{"model": "sound classifier", "dataset": "acted Russian speech (Dusha)", "optimizer": "adamw", "warmup_steps": 220}
Rows from block 3 of a small sound classifier, named by matrix and row number. Rows with one number belong to one neuron. Each number is 128 + 32 x the weight over its row's rms, rounded and kept within 0 to 255. All counts start at 0. Numbers have three digits each. After the name is the row's rms in percent of the matrix's.
After each neuron's rows are labels from the 100 clips, of 14848, where the neuron reaches its largest size: "top examples" is what is common among them. Only what is clearly more common there than usual is listed. The data: acted Russian speech (Dusha).
# u: gMLP up (value half) (model.blocks.3.mixer.u.weight, 512x512), inputs 399-455
# v: gMLP up (gate half) (model.blocks.3.mixer.v.weight, 512x512), inputs 399-455
# out: gMLP down (model.blocks.3.mixer.out.weight, 512x512, transposed), outputs 399-455

u.289 101:131133098146104145132182120068117115093087149112125177116147095096160163085145147123110119070133086142118133138137109163147126187107128109121142095161132106101149152136154
v.289 096:147160108086107117116099132092100153108094145130102145092138103105164162113107148077068076155151093156148105057118103126138124041128111152168142145059151146174118133113117
out.289 098:128139149105076162089156139118131127149151123078121123115152124159151118147093084098123161100109131183170092089145121127172134039097188152171104120135108131156170134142049
top examples: emotion: positive

u.14 102:176075150146161179122152213138151128152125143144109190102137111141055154095075053173159152078109061141110134168125100125113075145149123158085137111157121100142160082085066
v.14 083:112145143163049163137118075112090133119123126083199077127063119125140115144141060148113134142100144098084082165099112135129150059118146134088121141087085086071162172163134
out.14 105:109102155103169155175153135060198073113140142089176190148071181095117109115154135125101138156143131086088118119124125115160143171114107117084201131129105125144094104139105
top examples: emotion: sad

u.306 101:130132155098165123089144104102176166172078121172160134082074125118134144152149154042118095100088121127142105084068084119190124152147138103105141125118076201144154140104075
v.306 106:120158099121139147077124068126119145113130180149110097128141129075133082098155112115121054127138126150156154084048119137139106142181136134153123147091055151180098121149038
out.306 092:137123125136153129152135097216113143110098161151109124098115083103097151169079106163089142119120120124100066038120156082130133125157137153086117146131165144100146090161115
top examples: emotion: neutral

u.392 103:124095123066103113144085102087113089230153095102111112123042067165084122091150213084128150135074081085128088134120114128176094134137132143124113104119166159132107142148120
v.392 100:142152125142148084152081095084121062162104070145129090153141094163094141138126133111156091034078161114073140119093090110154138133073150122111119114071144135113070158093136
out.392 104:131146121173135162167095177098094139080170167158128165130104127117114125164197112130131127102150153109148177132123169173144109136079125148095182104127082105134195144124087
top examples: emotion: positive

u.38 099:127097161173101104158110148128093145087141104083090130197154146172075132075087097142139110143143111066129111168145132102131122144178109098134148096128094117143101142129076
v.38 093:107138107110160146087070138144103170130112121094164042101111124087188150147125138097129166153101130159103103118099154184146112043135115070138117084126053088154140124151105
out.38 106:105107076132141133175182054103075098120130149188085165116081129114158043143137129111143165125110127177119154096136110114109085114096155142088102184096104136152147106172154
top examples: emotion: sad

u.85 108:091146155178178044111108089158049135125071164129093195117137091114117141109107143155127138094123172110118130205102121143109175118104155133123161150145139127112104172112131
v.85 090:173090065083151071113173122109140111100134127076177126074087106105077132113102109129166173135107154100158147160125122091222146171114090114177084066137135149135126088126116
out.85 094:140108114132138135093151126138184121176187146156098080122151112162131121114162090121079229091086114140150078141101056063144159153180135127178126160075180133146145122156077
top examples: emotion: positive

u.216 098:167036106128128174091151110126151103121101123097167138142172088058111113175103082138155120101124123082164066074124080166108059128111165107124133120118124133092190094212139
v.216 094:127119179151063137114135182157132079133088147126136127163179107119115149129131078081099103078127141126193145046128073196131142158081152153122097097134145145131132128101169
out.216 096:132126163113140195104086073131128136140115134141112143146087101119144129154123144081136129141145150157077128134172162111144179068112124103080065134115116156145112150133149
top examples: emotion: positive

u.424 111:192131140162159141065164104155141136093150127124171123109113081118078058163100107152142084102142143137091141132116122179099176091080123113135134132129099104144101154141078
v.424 102:147109130143122096157117136135087118133117134119112089145175130182147139118136142121101112191158083116153150118148169071163136166169100087149141094117127160163081086121181
out.424 116:117100061118144190174158085127154078157099118095151158141135107116135142140197125083110125096138117170069147116183059126120141110139150127161128108072096143139113097166171
top examples: emotion: positive

u.298 098:071163170115111102133111080136088126133079115126127139117165077121108136083137100102124083099126121067114066090084087130141176102154134156110153074174147124141137135113120
v.298 103:135134144105056109191106123102143164122109148074120161111158100134096146124148099128168073124142061102125091095130152147135137061169152162135151118149044163100188071148068
out.298 090:097128197095122147139109110157178126135113052111169157087112157176096150146228124154161113076101103134159081124093126071093144050208190149135151150187111103086105147131150
top examples: emotion: neutral

u.9 103:135095110122119102141162099129099090109163108131143114110077163130116134117115119115153075136101107113077177128090122146152114189182174149065067078097152082096127140163127
v.9 094:131116149124112103103144101155107114101134104068126139102056092073134138069117102070131067125138132111152121158113127164155104085138141098150172092109107112112070149146105
out.9 110:149093129141134139144134145063131132109145140164166109153148130155090104128094058134182179135171142079128160179143120139117124152131062075159112067150171116177141098101191
top examples: emotion: sad

u.412 088:171188121129176121136138114147093135127072094121146178074148102152115119116132122094085129103122128124124189069143154107121139079100130115098138115160136116119119066163102
v.412 094:167146045122092063176083089108106139125143140106132096115099135087114094114130101167136126154093135167171097155113111156183079134152112146165057101088149106110149116162162
out.412 088:128106163121111111130101086113109165141128145130157114113174113172120108113169032122099109134111128124147135149056109141163135129188126147146172075183124125099242182124110
top examples: emotion: positive

u.152 087:147165164108168136121125062076186134182097111124063138060121044161135083140107095102169150087069134199148115099139112178124160159046075049181121140137134158126092087198081
v.152 095:179133178101108164130137135148183110152098151104101154109144105176109154089138085154175160134133151135127087127171118168124154082122146154081121134151118109121169113174191
out.152 088:149185106133166107124141157145116136147158125095171151140071102137127139084145141135096154170140119077136158156101181138128078191094082117132135137154166095144149067118173
top examples: emotion: positive

u.445 106:134121151106144122132107156125061137117156122116106128157125173138201165096198120152113174151169092108172151141142119132097161146127105137152156118153130159200111102118072
v.445 097:110079098159071145129101158176090095156083152121182091183127109117118157072128115157078098111154138139105076138088131199138154096182137123154124072162164139132152086135073
out.445 107:127125131137096095107151092066159140115116133162183146118154101197120120153086172127158160115172122172172205086113074123134129132111131116134183128116130107039107162106127
top examples: emotion: sad

u.367 103:130100148165114114105184103101154088137134134171107127109161179086101035142146139092115171128109075151068121124111097142138172164176119109053105129066125123125131110154072
v.367 088:128190187151102130135104124152143174107063142106200115063126077147122061159182130162110119189178081124107127168077122121162130168154147131104147102092163108114170112123118
out.367 108:098093065097141135147153158133110202107118115110144099088163118172109187188145102142103137048093146164140141102159072064139123092124169100110155075142076150128139126144127
top examples: emotion: angry

u.262 101:078114088137104096138133145154102109122145089136163092144187174146091138124151171117099153094167132126129138122145112142146116152093143168153079141156205067124105115106162
v.262 096:157178132061093191129103158118139158147145111178150124092163112160106182115140097158181130132090148100110097086112152119125082127152139173074168085102096140160144185139089
out.262 082:117081148152149135117118150193173097140127156100070115127149117117110174175197079129114088139135068144105115182110136179145168112137152183129172186114096166089158103113177
top examples: emotion: neutral

u.509 101:119140146136138123140121096064138129101139143188100149122077121148026107126077140058102110087117123063108157133153123111171101157123158129079147153122084128122093136099176
v.509 102:108130123050094182123106125187085101173131115121132098149141116130146125146133143098145123051099108152154112147121158112080107073097077115109099128117186124140124156154128
out.509 094:094094134073090091182149179159174085192127165172197096141172164138077072160128161130180060118132144123111105140104126159060119131136183123155159127167145124079086133157181
top examples: emotion: sad

u.48 110:184119179088073165161101100088108157127071047093098119056130142167204097080155127142144183111165135115126113164135168091129136156123135188092081125124149165093031185091114
v.48 106:159152110172086100143108141086103085119121124178101152102134162148146137107138043137137080112169070119121118123112094152099118102171165117104099154110137155117100142096107
out.48 119:122160132109125136105126143121077101099116231107129123152092130055079149076120125129128170131182155116128133128083156219148076092151122118077195208099139127093060122199121
top examples: emotion: positive

u.353 092:138129057126080108101121101088082135164121134134173177183162086124107168104069123114139082065156090130149121135070117109124117149168191122116107115121196185186125131125083
v.353 101:129126113128161128102164081154129092133113110178076143102136076127112068097109137102159149160146119118162170138117089135170155164105157118069114130061143137124167158117075
out.353 100:098084101096145122160153062146161099193089132087153199095124154090133073143108094105094180123129118178127142077132139207179099154098185125099081180114175154121131136154090
top examples: emotion: angry

u.26 109:119082120145160090145124113072148156166118099131095198141135148076103083155112140135092134055111137141124148123139162061113103131104169135120122148150106126099137144112099
v.26 093:186132139175061207121115105125172094106112076167103141107080108149069099139099140158200154132105110130144121154177060128110132128136088120081090101072125123150166126155167
out.26 101:185126152151144105156127171175141159145182179114059109122209118147142141089114096123070167106149122163134103168122072116031061095141135138132129124184177146161171127111129
top examples: emotion: positive

u.5 103:122138131151154171071141146168106131116143146116151111142169066094132182104124114050104093072155129111157088141175141182117140163145104099105117144165129178079123068187083
v.5 090:136191146182081149045121169132074149080129148141119059157150091167107108101149077113087117156144098106078097104119160145154137090113093139114148115192138118121113119157037
out.5 103:160177125130122094166162104102163117156168098121159121109067120130156142106127151176079171173101123125182135141095053138087119141110113163143155119121137098146082097102100
top examples: emotion: sad

u.422 095:112140169108075129099108131138101135123126121127098091155102133079157183124177155132186075143102113116150125134071091093156129076141183162104131115102069121042155122113122
v.422 100:127132153147100147175074143113091094060160093099149126121154089190147101119125149192111043153154117114080115078149116103190136116130116132166147100174133059109154078105095
out.422 095:111144067162175147115117074092163138028109117108083128088080153107128128138098132093140155143130135187122108137145112135147114120177132167087163168075113119131144137127063
top examples: emotion: sad

u.478 099:169101173133115139135143156086119109146075166094107167107139136163116113141118135082139046114130142199103107169088117158060176112113118147130152062084131188137103115194151
v.478 095:073124124084143094128148110101083094106126123109125128063117145174121123139162173125145116130110099119136034157126135160139164137159170136105132115139186120138131149086074
out.478 105:180117124187166113136152158120133105156143182113220089116150155157091129110148173084197141142152130051119120124107152104134150150140130138174138124099105061166113085108151
top examples: emotion: angry

u.294 090:154112147132125124115122109040127110151134112056138129095122121153081155123118134129135096121069078081117139143125130101185109118099137142074147116138094084169069123118123
v.294 108:149100097104127106173120080095155097143132149062126158104104111082125116113167098101106109084108085081094082157121092129133150126084119099099091189095142128081158127122138
out.294 085:117121097098131120169120132190188120099122108168084114164168135063104076120188065121103023094143112179139125118146089177101130131181158174124135107144132147121200137181095
top examples: emotion: angry

u.313 090:084120092108156100079128107150168124162144081151157081146120076039121155062136091102165163117121193157116134101120108134131129059111099116031113107152118071141125118108090
v.313 099:153185110172147105147125114114118122210098119159152093093071093158116101106094147144108140148124133176186172177150094109135108134094099137173128113123125120103126088142198
out.313 090:111124173131084141122058139092132196137117110063159114151094117081092199091099128140099116082119072083132108154119078150105167077149099092143135028128136087107123156100065
top examples: emotion: positive

u.18 102:121113144095105125068095126131093149104141065126105094112073148157095113142062144171172084154078098120124143151106071134141076149132149137155116121132135130112110162117149
v.18 089:133093143098107139177136124134135133087104151114135095073135157131091110104124167131122053135144110110104060125112112126145105124128138128174148167102158090095143095158149
out.18 105:142078087160109142131139115111099120035077136129122127150062111103100108106091184145133168164170089108121160158145145108189130137141108063135101121085143147156142079137164
top examples: emotion: sad

u.101 102:106139088143119079171106032093152145161072095143181100102136078138107097147138121090106092058165131105139065067121095100165137096113055115125129111099120139077113163122119
v.101 099:109142139105138137122136143137112104137143059075088143156199129172062099081156127122169121104160085177118179106148156190107151131157119146099166122141173153179110152152111
out.101 102:232038149138120124117167130145148140173146137178137164143121142095125070111062196101150096121146140113118095158105142129125101136105133163113130104150159141092121118139181
top examples: emotion: sad

u.450 100:101140107116125154128128119129137112088122148109099205173075187128129119166112086164122158094073146107123146170055104121164111208125114094168153117045144124137172170087151
v.450 100:148164104092158119172169151172091132122108149099125105128105100087179122153185175155124096139111138170058065168122142170127118131136121125099114113083156161108100160091120
out.450 092:147084095180150126207135124167087129173098152090161113128177185133151150133099129068119174139117102152139104041097170136070150102148150137126103095131082090153086091150083
top examples: emotion: sad

u.477 102:175112129105059107153161142149162160066139133123157139184167117163095127118063102125096128133144175095178111139157163051123138156119123147077119150101114116168165119108110
v.477 102:136119081102116119168178126148115068105164152106070103074143099166151164131139168095168123182082167132157082137168154100193162096133150119159086115118195121190089087099052
out.477 096:139024133166172129139197165130156161129103155122124152091126121138141140100066099108211168126094070137099097181155133100153117125115081105135064053152093175191090070124168
top examples: emotion: positive

u.357 095:114154135122110141109103102173158115120125148105129138163103138114064106188130100117055171103130143168077156086110136103120174079209149056021146163065079071093097198117119
v.357 089:139176078153141120126165104159065115135120129138132072156141186103137190056080160123127093104111144080168170125115154070121089113094113119125147138150151101163149146112149
out.357 082:152102114188154105092113124116109073108115147176119153131129120178091134058147168066093166115177119110106187166106140123118105145035080124126130110091137075185080163088094
top examples: emotion: positive

u.301 101:116105190101101165081102141150136113132140080144103143096118101060085139126176123114174143159124145130083133073109130137178139136088085113082118124087093081144170125089122
v.301 102:136090147153016175142094155084121147058140173129118133141119124200102075146194118116115152176096098054139080147087132151172090137205107190098170139126121142135127157126100
out.301 104:127066120116129147117109103143077185138090062150140113155196234105150143128199098093131125131101098158162150068133136163080161125170116095133181163130099166205106095079105
top examples: emotion: sad

u.6 103:145136093110068165164144148126132149093097087167138093112108132097083123106117103163120116101070097145091101102152096147088136099069122143050088114082148171149178112080147
v.6 095:091118149117118116127118140107116132165125130141111068095146175137062149102176176138125201156102042083110109136160111097072144110149108191099129185153135149145129109123152
out.6 108:100048111135112132105162168152101136157123117164131087136118051129166146132110120145152101082108138099127087145104182083132151098123095151149131089153166119149171116074139
top examples: emotion: positive

u.444 088:174099090152103136119119120116115141087147123095144155107073156125109151125105119112117191143000138176161109156121073117089117100113099123110046116040097134162166105090108
v.444 094:105167103145106163156149162207185095101080181146102139146168084162135142150126140060138103122102159138089144099171112151079151124123154152075116173156202102215145177175155
out.444 096:123176126068139134099159096131077135158147102098190097144128124167173113139150110126097080109112094181094079054123133149103113068169144094128085157055115124159087144203097
top examples: emotion: neutral

u.55 105:115131120084064081074077125133107098088059109151116141186193114119079147133114116119079068180124142069106128124054117116096124168138160157167121143083147087104137145095062
v.55 089:130104113160133140084132188176155101160041140150166137205145181137147070147070116172117139093161089135125144081116139142124064098101125111111088139156115166186126118090134
out.55 104:103150044149176157116173109087215122128110126144116109133100200120132124178127125149054155162123158118114139120091164106115141161163138143105151169095150138158083108095084
top examples: emotion: sad

u.377 110:142127140145111144132159131115102095077123133143184075123155127130013125151064145075125130152052124143110104135130109055102093141130049090106116165089120112128124110171094
v.377 102:157141163103092154071082138121117151125131175152102057134127204171126133094095063092098095208147153171153124133125093156120129154146130107197155157116070102079166137178150
out.377 111:174120075159176172099152082084155092090115083103134164104101125100119106156127168103139153179155104143087176079165119110195108093122128102102075130073076165138162119142106
top examples: emotion: sad

u.366 114:050114141097082140141099116098113131136073103126102094094142083200106122191122146119120143135121101167110078123122115109122134137147150130112081108147097147148137165133112
v.366 109:113152104172151144143131151157181092127119145163105085125100145132161144159155157109089101178126092127108172116099138150138133111130116108144120148170111127100111092137148
out.366 115:213090076125051121096109104143162111096109184129121107151112093119119087121177146094139110157165107150132103163096151157102114138083106144140146172164156116130138193149158
top examples: emotion: positive

u.80 096:114138128088095127139133078184154141076075162050154170067138076160126146204111162149062136159111118130140155197147172105120115146142141120150102166148136135184124217124146
v.80 096:142121108135138115130107170175145160116116168134140109171162095156152146136111145101156097154210095079118158174136135119120117162183105132160131153090148133153184126117100
out.80 093:087110125133113136111130101099124143159146111095138159168169126093154137070162147113151138146118157117158122102137056123148089096158154121142137123156149149145144096106139
top examples: emotion: sad

u.245 103:170127148139130168111164134119157102099151151057081146072108113174075139109090145148146112099100110145138128065118037117136102065165111115087139159125106110116165162094099
v.245 094:136144114107070160071168124148156092094066144105105074185158143112095134096106110084148174165138079173123120137172096084116096141122093135067118134099089128128116132143154
out.245 106:118097142142181108162115159096106100118130106122188157111146118155078189117197126162085191140185130099115144115115126184150151176104098154081110169160083090076114143107125
top examples: emotion: angry

u.381 102:120107093069143065081139196051116123068111118126128147151143089159123095102135095143149106118138159088154098216120143093168157148082098151140142057104088171129168096098150
v.381 090:116137129153128143134061080145126081098164162174110120134121173115156103137140122132084140111128175180114120118069117165120159165157123186135150132111079088171159174138126
out.381 101:143162071119165105164140139194127065101102076109094205107153120091123117115049159087091060153204142134156135147142101127132168196107151115116110178123154163161064079159131
top examples: emotion: sad

u.174 101:127136146072000124158116138101090145043133117038127114117129130103141097133144091173112160144084160155116088136108098124140109149098060151165126136064134085171155138131123
v.174 100:135137179157149129155132151108116097153122152153116128098174110178113195104212111054111164119136102080171101116145090182170120172103166161122141158152123184149119146124119
out.174 095:164062142213165105151163107136066158129111121114106111123125147133167114113199089131182124135153132147130161195162091185151144064127104085107166154176085189162178152181130
top examples: emotion: positive

u.218 106:119168125109146102148164143124104096117167118139197114149128070126147095178104088087168106085138102140159142086139143055143158160080077070122089146075140151068148136098129
v.218 090:097146147137144071154174093117158062162152085099099143124097129131142154132158202132135137140152117161119119114172159138114190090113177149087121149162112157142117115110142
out.218 109:144111162197146134078162151087195126177082204147066115116103149102109100081138102102190177126135104132113096119124150152118147132121119114117150140201132171155152103150165
top examples: emotion: positive

u.297 101:118132152083125126136096106145140116094141137057093141116154212167191126125133119158146149100051132105115091090206162110075108079078122100102139138130201111146177150137133
v.297 098:169176160100140182076163130081082115086153056155146075122065072150137157145155128101095121159091095081127108143084105106170147113091133133158067055122119087145148071128058
out.297 087:153104096152117107107136149154098121072123152107078124125170088133057126116098132061113137121179082129124157146065130134143126097158068123112097100120112151108131142157135
top examples: emotion: positive

u.293 104:105091082098134173146186122039156097114127104109080132090123170159159151096134102132075136070107101140120105091124124110103153059146156056144143166156134090101101123123082
v.293 104:152152157156102101095142141126082178082083151137067129089132046096124101168078111142146098115129170156145132090132092192166168102174121122129141196099118055137179128189158
out.293 101:137165160057131113125143104174103101084139099125106163113121184118154116162108063201105129123123087135104112064122172160153103137081169127096122166110096057114163132121129
top examples: emotion: positive

u.286 103:078114095139152155120141140141136122155114100119136147148138132127069092074105105113164107157154052133155131147124088134123080110045175139087142187126100111128129065138116
v.286 089:178139108171104130128117197165104177150143162154144160149127158130188094151126170161123132127087129130163131131128121155095174106192111089127095102142118097112159099123137
out.286 103:188104093166133142131091085110104111138118149170157127146100160120133118096149090146098142168160111057133136109114172107181111148150123109116132102114101100220134091135080
top examples: emotion: angry

u.129 103:093125151088080178145176168173070123078142098148170153069062131123161100138140096147146114087135147185081156158138152140083178121058159180130096092124154131095132140129066
v.129 094:136148106179129072120085132123106108112080076100127130121086100169093135082157117138112145134115084105122132140091103120170160165147117151127089134127066112119122096174085
out.129 093:132124102140075164118161098099135118139138182144112105117075126142128107079157120096134139159179124160143128195117154128136133099125104090137151090145163118102114123133178
top examples: emotion: positive

u.389 090:141153142070121125131138168107108167180077136134122130124163134135148183108092092159104081077100151137113119136104153110122042168152183187160133141141132154123127137140073
v.389 092:143152112046102172117134187110119161170093104177147148164144120135173149118097122128120153145128139041136158157144142043129133162188109142157139135092137151182107212109174
out.389 094:087100138170121176132125079170087144126150114107193093130093102128123152111156105148123116124096157102144149159130129113125077152113114105163160102110125104080129139064156
top examples: emotion: angry

u.112 103:166096124164152111168170103151148148147079109107080110093145133139123114082069078115175124086176153181116150131141125094103107119150111115164125165071183215128133132145138
v.112 095:130115076152141081157152145157096073114144113115171143212107082117127165102096095116115077134147112122122075129151108142173142163086159148133137131133152085106127123091163
out.112 100:088120138136152066182079127092122172048133125187174161135166167103100134139178155164169204118116165105181113102106173108105114162192155141108091174110145135132121146116118
top examples: emotion: positive

u.58 094:158138075105128168140126176102104132135139141148134025161189103111101126147069119096150119148093167123184131094122092102160094135088104119151086118133161139183111154110082
v.58 092:123111120109182098159136123121179121171117092103179079140136168109161114177129104128198139082062115072127175181108115074121101116167139094074113151104113074106136152129102
out.58 091:114137143177174151173106177136135145161160137076093151131144108143130064146194111089078142149104131163098149165104117151150097126159154161070166134109090139128161119086136
top examples: emotion: positive

u.451 097:123085136102135116158134092146190159149077115187134059102107102139123149151077120076127149101123107095097150087104132075145158115107105124081119127107114118117150088076092
v.451 094:098106093125078102172095128101064101185153109098113121129163103126126177108151116139111098121084109104115076120185204128112142093130113158160136110185103160120045125161157
out.451 100:125105128168152132160143086165074127102100107151142084174141126143130117116193144125207087133166069111135093184136089091131100136138078106129135110200195094158119172145143
top examples: emotion: positive